config.yaml
n_mels: 64
tokenizer: "word"
vocab_size: 56
embed_dim: 384
encoder_activation: "hardswish"
text_encoder_layers: 12
text_encoder_parallel_block: false
init: "kaiming_normal"
optimizer: "soap"
beta2: 0.99
beta1: 0.95
precondition_frequency: 32
adamw_weight_decay_other_params: 0.01
Rows from block 7 of the text encoder, named by matrix and row number. Each number is 128 + 32 x the weight over its row's rms, rounded and kept within 0 to 255. All counts start at 0. Numbers have three digits each.
# fc2: MLP down (text_encoder.blocks.7.mlp.fc2.weight, 320x1280), inputs 1003-1061
fc2.6:087167093114084166100084131199078042094081092095146151134101135128105099144107176121150103130149104168141095076161084092117170151075129136127126142168169124132132161150176097135
fc2.7:151121109122113094160064132122086111074166063118130128131088059083131145091115087127141083096088069116071064115110126101144128136091110107110091062105109074054123136091117123067
fc2.8:125133118170125163166101107096185193229126138150152150196175164179108131130098186062157152092171213163141141127148127149159176121141125167136087108141140151107156189129071136139
fc2.9:101070136066141147122139133105131106129120120109106164133084119149084090082144139100095081140142141111078147130169161098141134136205085148122133152124125171059133112125144176079
fc2.10:175175173069194112033101077173107114105131190118153117089066137127112124135151121201108107102140089101097139147128134136163149129112138152140110121151110134104126215056148135129
fc2.11:173102162107118100034123096095135139142132141133127189104099119167110155120157148054168160122102144121161150103155192169096163134122118129146104143096169122071070176142123071140
fc2.12:216143104148146134107139115192142135147143117189154080141153115143136169132079117165136167077148145097153090170167144080178118179127066140125126132165172148171087111143156157116
fc2.13:128122162159123130125188148095108124166096086190116052115135137108101106128130090180145064122150177116097154134124092152124047158124093127069136144087090149155166100116115172192
fc2.14:131090140082175172105125168141126157150100110138129072112090131105176054120155127104120197142132101089125146135169166075134076163161125140115106132149138134078115102137134108149
fc2.15:145154092162178154120120137156105115080110160119154163157088130164147119076139163162099145103108141167165126131168088143054144118200090082148148079106110131152136079176132104126
fc2.16:105188128085163173074175091121083071075093113156096149189077091103125146178147103150104068116102113129120080170196131141145053107110156117101134117178081097178136078129180127094
fc2.17:130126125117119188130184118128146088134103109121132177153120108188096149132069160102180148143133140157113088140239149096115165123113108123113145083147102118134124125109077113112
fc2.18:113133176167176160140118120105164168134119099154127114135152139141173120160107158124177152167192166174093159148102138141155138176125094131104128155118225141185143157175137171159
fc2.19:121143124141115110145106159154103178142106128164091134111145133153093172173076140117160131100142194155136156169133172171134059140122199125109127109137147106101157190129139131082
fc2.20:107084108127181142128096092119091104086143151097152025151132130112160102117162078097085069133121073107122123107106116124179080122109112127056084112118172092123109091111093109062
fc2.21:177075196115081198135120142089084166112139164119179155167112095139092105161085116104157099139165168083071140152156198158070167144233234137140099120105109077101109162172154099106
fc2.22:149168134148102115152111173137225168172112120131125135098078118116126132126137072155117137161131116095163135185125141113110172112132098149121112077128196100076140166151144157083
fc2.23:043139156076149189109167122116126090134073107137133124095134161116115146148147141077135086132094097136124123166109113100160130106201139117129109137152076117067125149111115154137
fc2.24:127128129076155072106090132153122094072140081089111111118128097111144101113088108095196190104075121099151129119112140134143091156149074090115126143130098110111126086106106103145
fc2.25:123174171147058085107139118191128124100148137109135106104097114113122066133196162095059105106126150164129140089088120134103175174122156113152137116100202123125143127083113178117
fc2.26:218108140106109192179112147140156103147157107082108129138106115117155116137103133203153140142090174045163122113111085108109106086140107155148170120103177129084150124139091104086
fc2.27:094111105140071170148102136096117125140112150127179112128096135165117141131071138108136152143117083086115141162103128178084153107162121139152130113125149076143123156178145055102
fc2.28:143127136136122119108142123082113092119196139184131126065105094148111171154121134059129206104109208139158105162170168082202091189146113172133170108093091178080115173112129139118
fc2.29:065105128074123147143145110109133182092099184153143184177117163097167098143085132112106139114143087125112151147172157153163173134129192125116178181113181162123208124132146118129
fc2.30:067102093049159123040096139105100097131071171111151116138094118178167107111087130108103162068120090118082105094109121176161147120106149116140070131151116138098148091061130079106
fc2.31:143112112134133170110116115097127137079078107112154070099125102103137166162131120150111136125108108166104147149099132116175110135149135142135121110098173144128142185171038132154
fc2.32:136141152173153197109148139144146168125184142177213092120066161110139167111098116118141204161128174130158171144130141143117129153124152155129153171109127117122122159157145139157
fc2.33:093172136107118134186144096136176107117098131116124093186151127150144168071098115146169120079133117127098099099120130113112182158155152099085111067154065086166096114120069091137
fc2.34:174138089220056115170150153147116118173117177107221128097134154109148129102102139168155105091125158151159117125128150192119110172114144107120107138100180096123143160105196191120
fc2.35:097093085118136104148087160095136138055114136167079111128123127108164186154109116139102107150073136064164132162160151234115072115154141126120162131090215138092146111143142166113
fc2.36:041128130107148104108116120116086110223141121181082107137120130121129145209149134101119142099082113079091175123148133141250142120166093117132138153127128189174135170080128122203
fc2.37:107197172116081110182191102193118112105199102111129102143097129154186079111198125182141099141182114139139181150101137176125186130230169151123145145075162162167123099158147153151
fc2.38:163104167188162138132108154085139195130171147101123122077142098158156135120160145119154111140099129112148115149150096131189134092124117108138090167080106108123052229132144124093
fc2.39:048122112126140113112153118096136100135086128115099126095203110131120153101172088154126053099111160129059085183144145157104081138081098109119110100177112075125185114119141104137
fc2.40:139106177149156117219190113140156150125157136185126132175137157137152150156153102156136116150146161150173118151099149151122193140091134155087181176153105166150119135145117178161
fc2.41:189095161121138150125121176118139175162146124126133113164171133143126157139163171215115123117122165094117118145138110099128085115118127141171132125139193140161130127154137188119
fc2.42:089101019105100074156144156090080111177108134127099125145124092096121117077123114086149075137195139128081115101108125135126060093123120118135127101151026133130113092051110102149
fc2.43:172125106163103177151124149148149130146144159151140199133133149162160195112185179103130141182151111128160160149164149140187134130150152171141159143125131154102138147154127134134
fc2.44:129145145151134186140138120131170191196137182154140118177104181141131150098119081107140139122132138149107121117048087121151126156123163189136140138139177133084121133147138122091
fc2.45:122185100117092135180129148182139160195151158130119185138132092160110107105117137179121202143108183095145132114123125097142092134130129110144129135094122135094159108183143132128
fc2.46:137113142141147165064045162071166145120142162095103091114178140071107097070111101102120196106088110068109113070067133121153127135049120122177114146091129177130161139132121134151
fc2.47:120117229123165051102124133105071153084193067115068147100122086109153132115124149117137082117161150120113079138140189144127136141158115081151111158086111101115144084114102117130
fc2.48:136150133173147149159156147186138114136120081185093126142151182113122115182146145132080039145136162144122154131215120111084131111131204102114181147176161147124160130121156137097
fc2.49:137111195115146105066102175125083145111089124163111134121060107134149103122092130119094125116122144092143069163176156187122157132137166142125112131074077112140074167089152097155
fc2.50:125121109175131140143126089094120159146210188141110160143152082153107080110159099109180113128195132136054128151127161142086149183090136180139156142130128130140195123140126181185
fc2.51:235121147146080103056068084127079084126118077154041104098096101112101129145070113169141038108136089117120127127049109130167110125112112094171085113106118088124101129130081106147
fc2.52:147108137151117079082121078120114110116092105120068131083087091116128147158111063100101039065084049105100152115086125085115103122105100083116099124078107085144111096132118039146
fc2.53:134102111116119061125139100125109126134123115142199088133138084160147055134200177145100080157150092112142146049139132107167134130190121135112134086065184177143118093132136181099
fc2.54:171104144122165155083162134156179137104164104144141144096118177117153146183116139166137191137161092184156112132118186058145146139110162207111147125123123144118068124098114166129
fc2.55:112151112160133064113081102096076100123067155161157100157111089112181146039113096105122100097091109078092173104081103159106079139127149102109126171081088119065106156096152144161
fc2.56:083130193115107205121177141160146152198145178119120138115056087096100149135187092090132120105148153187103132136136134107056143122081150083148142170146072083194111164174152070107
fc2.57:175108114164149128244131117150147146116195145139158142126123081126130139146098111123169174113126142105091094139117157123120111185104146105129105132144129122154113133175158124151
fc2.58:089128127159076147164136123133164123179162133095102098169135114101132181118090102177122074156090121128148187144128144170113115099121149103093129114056146137134126120091125105149
fc2.59:086170130094125132092106116170080100081086178162123166169079104110120166128124151081141097125119109171154163104179141115102108177147136117192115144157161165108147141171113154106
fc2.60:147147118079064093086138095059092096147139121120088164129113107124140062103156132126086142119083149127074147060183112156163125169090131105121126155102125170106150148153150128068
fc2.61:155111035162085092147103130137146096125149167170109114100125091131093089203122093095152180179147101084149144144120176161086048113103109136160113125140163147089096116118095149110
fc2.62:136086209148184108090096154003096159106103129114129143124103124096144078058130108182151106111103108105097118098101097095130151119093117169062080158085159102115144142154091111126
fc2.63:162148126133126129235125140132182156096157152112138117125126148103158153112132129158103149164117115117131132123158186120133089145116149167146118145136143120171140071191151137098
fc2.64:150154057030120126114123113067146137128142151087117145117133131070147149097133115138173104129095141110128060085112101118165115153055101147106113134155113095183095095152109123109
fc2.65:084114163195130136197120122139112097202202115083115069107130139151181169100112164118133087161105091097141117168074147060136108164169090134125143152131137137107153119134163088138
fc2.66:204080085176122098113171165073129146126152139144153096138157104193077092137118108150116177171108170117121128127190077116111060118074081092106164153131108074157111122141136118111
fc2.67:128133179077104030136176140056105159130118099167076121091148087141130064126136082115060075138123174116107108108154089093153089084098083110096146141125083148118119129154087122142
fc2.68:183139093137094136117146088136076052084128119099160097172081103133109068130104081112115171105111026102136101124123148149130107117134139104104118135176117114219114119108113121115
fc2.69:101093076122131106116074111095102156105046143106134089097138095109168143061095121109214160156072165072190138091135100131155069161137055081136060103071112132124151157135123074136
fc2.70:070121155115183086081180152137081132175119112127111117132108139150083149098131151117135123099109124121159142127189150151089084150127163106090106183141044116092130175096133068128
fc2.71:188128136150084084140063151165171136134182155150155120141144213147105129098162136157118141147202103149087145156113170118124150123097142153128156167109111144161138188144157144168
fc2.72:125109154182099126111076129174144085140158172162110151126149136126134091159102093198113157071108122106118183113068134127145160140138154147127146150146126132121139143123137105235
fc2.73:174157149134159146170102147181168146112116079096093170163097177194161139186085108106122097129156191166205128113154184118132135172108093121105160105156081146127097178132112127128
fc2.74:147118198160173096113140079106128158148115136122175151154145169169141115134175127092136020108149189150165150124143167132096128195145167109121148126132106101130173122108158158151
fc2.75:120104225107125118121126101118091077038149108178124154183079110115183132131127173082118146155104060096188151134145156114135097119186131132168124130195068158102132138114125123170
fc2.76:195149174079181097069162140082061128132062129143176136117156120183107124086169129132104193123123149089078120147193161067097135114124164102095136146081126129093115109130110146091
fc2.77:212153139096096081104157117139189152128118167124148065170171148130089120102159163138152102183109156174210162167118170127149102170136125125148097100096157192136137162138117141183
fc2.78:155140109128132145148153122147120151141146129154156162134100142135104201207033171211153145108112115156018099096181128139130150139103134133179137120129156126165051123123146092142
fc2.79:084100137165109107113087147164083070153150112120124070087169134097140155179136090088167084148079073097141115139120093151115105155112100108147114143085144149079110149082090098125
fc2.80:137151181084146169129113115128121093122153111120145152168090157124155168108110124121145052127125123148039109170142160077102194154150092141109089160082042184115133153140122053151
fc2.81:185144183161167163113119097091182170152160147090119130101155122114176101139174140163162108148116040168110151138064087149142176122089100072147114111125109146119126191151121097172
fc2.82:133118161102104097173163037161154153114133096110125104068109114107112109095143168082125163135159143103106145137094130102149137098132135102147129122111116084075126139175179079091
fc2.83:136120146197166098114093126131167149130142094123143113119154139133160096108098047164090145126077199116122098158126132152150094117052184100101141108151053109095092135104199135116
fc2.84:194114097205166150180104162138103142196122134132091146178131129113178079150128160125133168141154097159142146158146130197119148130197190116179096131144161131182136157096149151122
fc2.85:085072121127127123065091124099091127133130085146105090078098083109134101142106097073129099106077069089141112117099117121087079105151121113091131126137100093123114082106062092105
fc2.86:066107112114181160119077100082104114131131119156131082101170161141158136100057156131104228142104176144126136066192138095139157140142124115133130120106138101111111097141166163128
fc2.87:064109154185148130155190093119110107120148081148096106113194143143172120098106183129118153193145133200143128118138183162161067096122145142138170126147128113185120097119090170154
fc2.88:107119126149055105106087122120158129077169193119182089127099099102146090171136123112151156138128134122149172119197118086151091164111110126119095095119140097064131156126114133102
fc2.89:192171138080007107100199162151080108119098113181096130106157019118141147188171190148156136213087147143113154139151166166111126110127149107140146104126179113128146116152144141129
fc2.90:137147107141083129198130142114146166154113098144081093158162151125174151112134124122116156132134098108156108126116183161113170127107170138122116133135149128114174141135124157144
fc2.91:115117162172077119150138165102160133094153096098125136119143178112117156125130202175103137125144097136159100135128144130110105115098125114117127038121178106124140225093142147137
fc2.92:120105087190184175119084065080111118138112171176130117123153157146148134173093108122110205100152152114140107136140136082098176111098122129146148155170143117108109106126083151108
fc2.93:174093127137161132120145123098130093144131096134169123147131150128107097146116140076128221117147132177130135177147191114172174135117146131163141161141152110158133144070131173138
fc2.94:129107156130070162170166113165108100112123121126096195108162128186137119125177215121170125173181141189186169135192140136134119142211123085196126113161111112116143101128109182152
fc2.95:165153083080117153097117166160214151111064130071167130113164133087113084131145163224112188144129088114076081141151113100101167089180128102140142115077121097141100143091117135149
fc2.96:082125085117174100101084130110099062118102144117145093097107100126099152093076095102109105127097079133144101070063131101121083087112125080133132112122105100117121108091123081127
fc2.97:108149144138134150194170131187148194127149122132140081084145121146108125151123122135105065162165114163173151150090126178114151099144142142141099151094164100088074112138104091142
fc2.98:185102135090042090163167095135105149149118115083121121173143116094097191139118128090140139122111100118123130153082131146135128104086143159135092103137145103114061143148108055163
fc2.99:149122143076129145206076160118126087126119144150098169133140181111130173083089118144120110136116146102143108153161114103150123171113139150073097118138091115144127169127124114149
fc2.100:168122096136114165190096155094209164136120126071161132205148148103111084126127178104144110118139177096083096141173102134130125073168131103136167092171141110169199091140135163150
fc2.101:105098132097084096114099140109089100150127065111029119091135079118081117112051140126124118108077109105113116115112108101106081099128108085109092102112113088151093091095136104120
fc2.102:196124085132180115194185158148195103131127135117180147090197091105152148172088122172135155149155116153166111146129120110133171118087103085191180121064180122160153100172157168142
fc2.103:147137093121095097185154146186122166156156150191131102115161164163108131108103067164153112143179154196123153129105174137086131070173118169138195150133127161192135113120070128155
fc2.104:094055134127130154158121180097130102153189135133136136148181103115132144123104160161176135108144102162115111137053136147146150104161143119170123117095099123132173121155141124141
fc2.105:146143099146141189136149184115156181193122103180080127117148130160135171193137157186173151125159185148141104133147072119145106137120165096136148132117153134140147121138165115122
fc2.106:135152088154121139122097161161152087134145145161158122173111194084161152084091082146124169151142132113121120141076105120160121100032104198136154168145150168152134158103110159184
fc2.107:077140093115188129092087134147122128131125126125103142145163149134100187083088041107129078160101137123204116152091167173114120131094161112156098159075108151225110137126151042163
fc2.108:078159040143135077097090109105122172121103186100173097098084125137135179128120158043134140133131176137141151118144163168154116106187121141115099127098093143117137094182148102111
fc2.109:095102131092137138105160148124065116089141130134159061086052103106074134132125113077092094120142084180096142127072146133169114131097135127101120098129114144083128146110146107130
fc2.110:159128147129111152093038122094079129086164179115027137167134086104070136097071133087104155120126195073138117087174137139129124110089174091120097124134105138188154133115093100166
fc2.111:161130110171095096206129090062101166183184071132089112132134147126144158099068147122154105123133152118104162152173115108114126108125168121086165149109124131157128072137204154150
fc2.112:108147043092210144143214121141119135147089056122135139150075128118127094099130128136139122174117153154113097131142127141151183105105150125176119134142106096139187135122122164133
fc2.113:115100144084094094133124110084102131121134187173219182116166097124141154132162102092165197098126105109102127134103116151156154121179161113154129100075073090139155161111059087145
fc2.114:153067255099114123128122158128128155136156125139103146154223188136152065114159179133101114114135143138182140147139115122127135068133099097126112126151130092139143203174096173107
fc2.115:127096151145110132078108079158115130043155137125113134144113135094086090159134122073129146107129102072093128118118107112076189080168134124153111128163135087118096131137083087125
fc2.116:093088139105077102108068125154092088122118137109139128066130069094140143150082067112126099122121097111158147162056102173120177123120141081181136092121098122092108110161124147095
fc2.117:072093135149150220176147101109128115124132215162234103121110129146132115108178112104164138103121143140160136115102110081124123133154177096115155140127057143203154108126136070134
fc2.118:093127155164131120113130113120092178148136147111137126144109114171123172134155177127150149092132196158122178134192129116090157174144204105100117176171190090143145163099147103124
fc2.119:185158196115132093120166140170088141072155188150152157165133104165137109107142180136122217073192185188161150156204152116115164095102110115095134125123147204110123183117112107179
fc2.120:114151127135119161150130118182191118107119097060122150140150150068170168154083101151128198109116115142114107113090127148080103085103145125162121041098172136087089131146091107065
fc2.121:071116073148104142140161132177107062114119188157189167126072114172148162131106133080156168167110119171162154087089105128180151150188125127157123152142109173077074161109216114146
fc2.122:163166139152137177153150153186124194152162119159113175182115182132117119139148175184115101154142145167165177132159181120128125155153137141148153181160119149145162140186155146165
fc2.123:178126213095080091163153120140129149133148151156089169088150114115135106162223110130139097167128134146141159115115120117121117098162183130137188154096132136180122115088122182168
fc2.124:109168107109138153190098107128092072075165084107086136134092100093119100086163149183117096140105131085136119110129118079076092197140139103142116127120134087126128078163189089146
fc2.125:109120085100172118105086087077151084031110135127132186121129092153154126100011129114133165091089070055095141137205136093124135149146153118168144116119109106097156060133121130158
fc2.126:150121119163100172176154108107154134131133113161069140110125136136141211127122160165149090135188140155092163157068125213147102130073136131142154156136208111117164134114154165170
fc2.127:141108108134111075166120144172107117175134124120087152142140109130142116180081186211099130183108116113132135138160126136123147120101086145135128153125132176093209114140144131150
fc2.128:170161132102132119145136170149152079127138113087129118148109140133151156131098166201125123086066072062153122094166079094126088113165150148119101085148148188135155092102147106133
fc2.129:160107061045146080112204135088116124126113185135151142156120155131144178117137118091148098130172122148087148126137104099118165128179096157109130130146108172084143087075097139162
fc2.130:148080070141059153157156092124140127180147152170175211145146093142113142108089112118128127131137107133122164154191115151138185117140149094207160136102156103163083130090125101163
fc2.131:127141137131116111133126117108119112133088105081144098128109112137028155140097120123141073142133147128165110100123116091114170113067114128039126160127076171211133165142127147145
fc2.132:167111043180097125207075107046084118174181091141057085092135136055121106104141090096156100125084144085082138089073136156118132117117098137167092143106112085143139131184109102137
fc2.133:167177156126122133109145119208104070137108095081097157136172136080139115124104184129179166135101122115155145137103123147150155139109070101162107122142141206123135112108123096153
fc2.134:166112130111138129092166122132156169155154117143114123124109138091112140089109157214097123129158159125105109139095172080128186092090174180162117108156169123068101119171108145101
fc2.135:097163202139081115131151118162123155135177167171141120147128078092178108077182112114125163104112164175132177115153119157051057101193191157189154151100131171099157142142156142106
fc2.136:152105143107159132175133126103152088091117101072129133126142092153072061112036146086120127182160119142131088145142198135143104136043134128120107088122088079166128166133131107124
fc2.137:085176166162156167097137091138092074059169116126105154152076136066078113160136090037119051091144130169111128122146187109068086148113138114145141107153123118084093156174180054061
fc2.138:137192038108158141067113165162156139154117118158112128182067165120177140101106154101123087195147169125140095153137161154113158142122134153166122144182202166098141123079130115119
fc2.139:049063120160136099128095097078158118131122163125116122125080172117160124126104071086102086126135112109129078142084099115199116096075098157124118157123170065095114114138133097072
fc2.140:076169138101104069113072204131114161143067168173125100158126129084074174119159067107119095101136201086174080115111114129119111153127134146105135135140043089131148163153130087111
fc2.141:069097082158132184106102143117138131196106181099111147120158197162129116105108169116174193110133122158134168099144113127188143163139129133157142157152094161100109236097135110177
fc2.142:141046136195135194102085111116138178132108139173126172174131153143124168194147082121128151140099140079110154170110153139145106100088165111116158172142111092155138103128150112077
fc2.143:107126118153112092169148085179152160156171161147127112104149116104153095107070112086095089161114176101169117107190155175162116129150109091182157145128157108131145138176171159117
fc2.144:215118116143142145144173141097072141137136148193198105163084132147119129200106121153131074124167087116113157113120142199206155134145098161108150153208098147159139117116145123165
fc2.145:183038101130031119114135109114137142140093104143100141131075074139141124090143126164125049109129167096146097146132142174146191128122101124111104097135109057114115152121118088087
fc2.146:116115113144186145092139121144122145129139127144102150145137120072125113147195068112138116163190074195103155144126155079136165106151123107125105135186090178168156125117127150162
fc2.147:138121171060108117178151128122146194160125103144139131142140118141136107196107137106136038135139133125121165140178167066117157130149137124117174103128120137145154115153130150104
fc2.148:142179173166165142192189149164174164136145135113124103179174186183160112102166158138128146087157143143107113139147118101196156105185120148139123114152119126146107156151118096139
fc2.149:147203104167088177152174152176128165205155141182105175124145142117156129122153146168163165136176170156098153160129170184099169104154217129111160201139150131123123148156147179149
fc2.150:196104142074154130120105133113164136125088160126127146117178175127115106177130134196117049132140150082122113148116058150159167050112108144122149114108150167111123129077125120159
fc2.151:129119084145145099137128109100097060102158071124172110118141122060125075094088068125111112058115079119110099102067125128077107098087140062146133102143113110156075095140123112105
fc2.152:090112145196088206111065150067164165153135088133078091167169190077177105105141180128124187154125184105145136144142115163127132104110141099111166160152121067105150169154170190149
fc2.153:139106143255039112139134147175145132104146135144129058114183091105135129108085121167183115133074168059131147122105143137130066146106105150148123136158153090175144120125173119136
fc2.154:112110112175156155151133141089147168171142236149131176181144145165145144118156082133123064138099154100122131151149125096140149122146171193121136157135068097132115139158145178122
fc2.155:133084113159101150051178153135151156149167137114142126141133151211116125114147130192098139128098184117108170185121125067145141091167138162097124091107091181164141178107114091187
fc2.156:117096062159121111166128091123128172130121126136154173104103117145124127169132089131120098112136141119147127144176088082070144102128125111086140121157161126137152128180128151080
fc2.157:178110073087113128157130153076193173097152130120160127112106061115148148116140078114102094105139072114079139112084134160109139087146130112094124141128093098193104152152152127150
fc2.158:178146193116074111148115140204118117079119142101166120086121124109096123153188163130077193116110141160138116111130118137156151180125127118179099123151115125094128125189118100095
fc2.159:123118196166093113168103136090150139079098170106138144153139101104165148193210124139181150162147135091087138125087105164162127178167133098178116090130104148123088132122131127112
fc2.160:152129190180107135197136152212148135143171158139133146146139081137147136159167088110170115136165180131069138125100156096095059193155121143142120146149127115123153155136150163128
fc2.161:114128076243112129165076184177104157169147150169110158164113091102180083115108089143108133127113122115122182130120168134110127133071087170130170144113125182197098152160111137129
fc2.162:109151085157131114162126117113190120101103153112084095081198119113120072098165144103129103142115123108151152084077115203050106126144105138132118128096196131117121079191111130144
fc2.163:151142146018130131163123140123124177164113161093168141148088103136137144080159142128144149145122149131171075116108173150137204142168189153164135061130106118128119136129093193107
fc2.164:171118154147114147152117141194083121153102116146100127103205174186148152165100161116154101101144126139118154097105114175149086114189155122178160140147191134142086101119080152197
fc2.165:147138183119189084142204163174156169135138098136068134099138131131092146128085073163113157107159148160172097130151175065120077129123112145120180181087154100151134080155122109153
fc2.166:060104056170170158157175150079134126151154142123109117119144106119106121058135043073120165124099155116100106126073126160138112117050100143138119107140134144101136070106068152131
fc2.167:151112115212158128144126095106147120073134140129109132092175093101165143086111152147142152134076190110107146161163139152155110092086113147175117117111136177128154211097126185127
fc2.168:071139217092168155143103075161099130110131156091133152134109109107102151093188074091106106072149090171140130116104073143153109136099173123084117109124162144100152124150155118102
fc2.169:035096071143103121131136073129092105110141098134031105101152110102093178142115118112124093094124106140105128143098150098110118107082102114074134174052070146180107112137092179160
fc2.170:087106105123118127093151185139119156194176107126176115124101075124136075152130066123130027142132105092085134134063121109079135125056114112132098155135168090128104068116095069107
fc2.171:121141151068122142125128120095175104129159131091165098135136101142110076134068111205081154084085077096082118062128135137069113129185130122121186101159142102094095083144096138099
fc2.172:057137143128174100155148115136148166189160107165085136065144146125155229115117090141130053095129103163162145156103127100063134129152082135146170193141105092105114081169136131156
fc2.173:168110184070153116159163130206209188116115100095160128081109095112113140111152138220134053134167121158109113115060120121101135096133047129102111112163176131089116050172075142083
fc2.174:118149123133160143130221092165106102137116112134159094133144142089145065168087168176119087120086064164104114126107108126154118137085111121147104150135131117193151150171083136145
fc2.175:110124071070094091096118132105115141089116124088126142132116123126131160085075137142163089148134126107133047135201176181147054138108124186099117131095118103162151125128094077100
fc2.176:170118203111099095177119171136134161186149134137153146121161175174142147136122089114158117156125169133110136123151123132217160160133177157139140174141132103158135157192154106174
fc2.177:083126166078121100136127119126082155071080160167136209144110102141142109135164131131113110111157138131123135122164089105133208139138137155136172150119114158152133122107153156116
fc2.178:091117120124159054105155157145120107107117103102165142066101092091128128146121088189085145105114085125097115112134101085162104101070081111110102076100139114115126115127101100128
fc2.179:130157158127076058154106070153086127103148158092110142142153070121123063138108060098093137137105153138135099136087130175091133145096108106100115101113154080112099096144094095075
fc2.180:141101123205219092083123136075117146142083115129171174118096111141147215138205171141143067160160161144114105123142164121160178163118139134153116144159109102085115176133096161150
fc2.181:148132120149093120146098143108094161123125149101198110107121143114144174151082151121155174173100112132157137207118108172154174177201162110132100129120084123150142108160172113138
fc2.182:114150122098115120082111144108126084120129106164126133135092133129089163177112150139146167132087094119123169066140175114183200065124071128102155173080055152153151127124101101158
fc2.183:156132152141124114080096125143150124153123115139178148198174109168130145184122124136140115162102122167153157142128131125102118142110176151152187144140072114130177142131123122102
fc2.184:140093144134162055059150117113083098109091081127114071060123117092085120148170127098106124092142106141088112139104106060157101155098108145098125113139104079135113150094135098106
fc2.185:186136143161155098141187109135156129126089147091203119103095103135146113076163137149171143127163126184108140113100138128126107122107141078097138123144145145103140104126116158121
fc2.186:165051124129145117101114188098137176128167078084032175148094077137113122146112136131145067139118143111119104091149152146152147119107164102142103155082123130155118126105171081136
fc2.187:095127114187166145111121133127108140134110143148123151116117129116076149119094088118111197146131134167155147113104093115134170118104125094092125140049130164096127100086087127062
fc2.188:106137141139066161185083113162144124108145122139103155143146131139139142110150116149131191112120101135118065141147113109105117138103141121097100089119164075092141115158154101064
fc2.189:109142146097182143158107115121092073101103172118109059159121103097060130069146128190129168110075049149070117163142124140138120112149172120140111114113135220125149105110118147152
fc2.190:141110118170139160053135100094174163175131125116140214102159114115117175151136150117127135080148182154133153126095149097130147122136113122144140133140132149151123119102165126183
fc2.191:137136111091115149072150101100117113179111039092121197118106121145167115098108169117160161107125133099101132169150137102142108072145138154148096114098106138072112101105089081123
fc2.192:140184155047126196164189093133136180125169125095120132135134142105080109125237148079160141108125161150120093159128085174079099156162175107171145150143122053155153111132123115077
fc2.193:120077093177168102120133115111161141157100159149215105084182096146155206082095170159150085081129160089066107171103176115130150145133093097141119165117098124193137126130153106225
fc2.194:148101114166071110178176122176135171138181182155192153110118034132119073150123102139126080138146182122058113119115137102187205126136116128158137093128109103158155065147139140087
fc2.195:184129134043100137073156169134158085135088143117182153117087152141092109153163090181143154087137086188070103153171118138133128167135110128124147123138113118148121144154146143142
fc2.196:122163183146131127132188183231109174122118190130186130090151133128110108193159132161132094180180112232155130141154080096078119179105113124122139112166132089158148128179130135126
fc2.197:108110164061114100031140104158112061071124100075089155136107117103126075131116167099080064195133100112155134103138118055183093118182146083183113116135147105104111119078106142134
fc2.198:076150170130130084098155133209078102133141171166132118119202122130136127143121073096123109152116126158127115124141091113127060141059111082110102138150062075121096174185161117104
fc2.199:121135135066108101158104141036157190182116146137035099129132101140193119111172138082143157126129105111172154090116103170129102154103108116116177139106160151133164067174096093138
fc2.200:089140115133122068151099159105126129093073186117173158087171145144135115075126147088150140159070099138120187082126146105166120111161133072134142088115153105150112170129106075132
fc2.201:100146126128090184152121185136135124076120093131051114143153149156161134080086139087108199127078096103128109139141119143121132139110142113162159122118187111134115127147120175068
fc2.202:108122066112115043124146104172055095119111093159130088072140102128115070098151066075110113130079107088142135117117117148141105109106074109081111136097110158075152105124149115121
fc2.203:093135117068152038163094149160138089110169134066140135059125094150177128184122103134130131142100124094122086128115135101067142147108087079120121108101170086107112125172115133071
fc2.204:058131098089164148208131125164169149129139120133052152104129087102093123056110056139059101147129154131148146096189187195096108108103103137087203190147083127143117085142145091114
fc2.205:113094132143151117104150097120118159177090106123139143112151057134112065121117149101104103121172255128166107106159141084107143075104126174096132140133075104057116149111132122114
fc2.206:130171150162147159094172154123114099108133127137181135109043100143128173170158145118126171155144084122159118104128153128113124132125112093210130069155114146103102110167104137065
fc2.207:133110130106136125094104100068098124167126115163176101138100122144133123151050123112159102098108171113069113134091086149178135123113144130148123108165014119093093093092102082144
fc2.208:078098087082137113124123111127182113138131182085091148169038110144112142107061086100087149107097186080141117117117107090058079128124119090076083114155112102101118086150132089082
fc2.209:113140140097134115135129091177091099116142182115125053123119131116130104120144144086069133131097068106174136165099130119107117147144137156148100127138187126140139120187140152148
fc2.210:147127136115096147152093163197125121075108166100092135222094136140145098064100143175086159096110103112145092139133132188138108051151175086140090091104179089158124127119054120111
fc2.211:132106144151152084117125143094153127128159097107130098116165145149131115138128133135142098104117140078096090119074072070062142137131077055074092165103089119163140129136144098160
fc2.212:155111043142119121116119139093125159161143102121136094141145129119122063115162141077119107140124134085134085118120114123122139097143114051177112140190038074060093057111115171075
fc2.213:190127104124131104198180147111104140144146136128170164102117104154145195104144126124147133120163132138141119156178170146041150112093142074116140094120171098129059118143121120089
fc2.214:182107058144165157131130164078090106042095147119107083161135106098155144120174107167118173118148100115080125143066100074110107169130128061127087113124128122164135062110134105142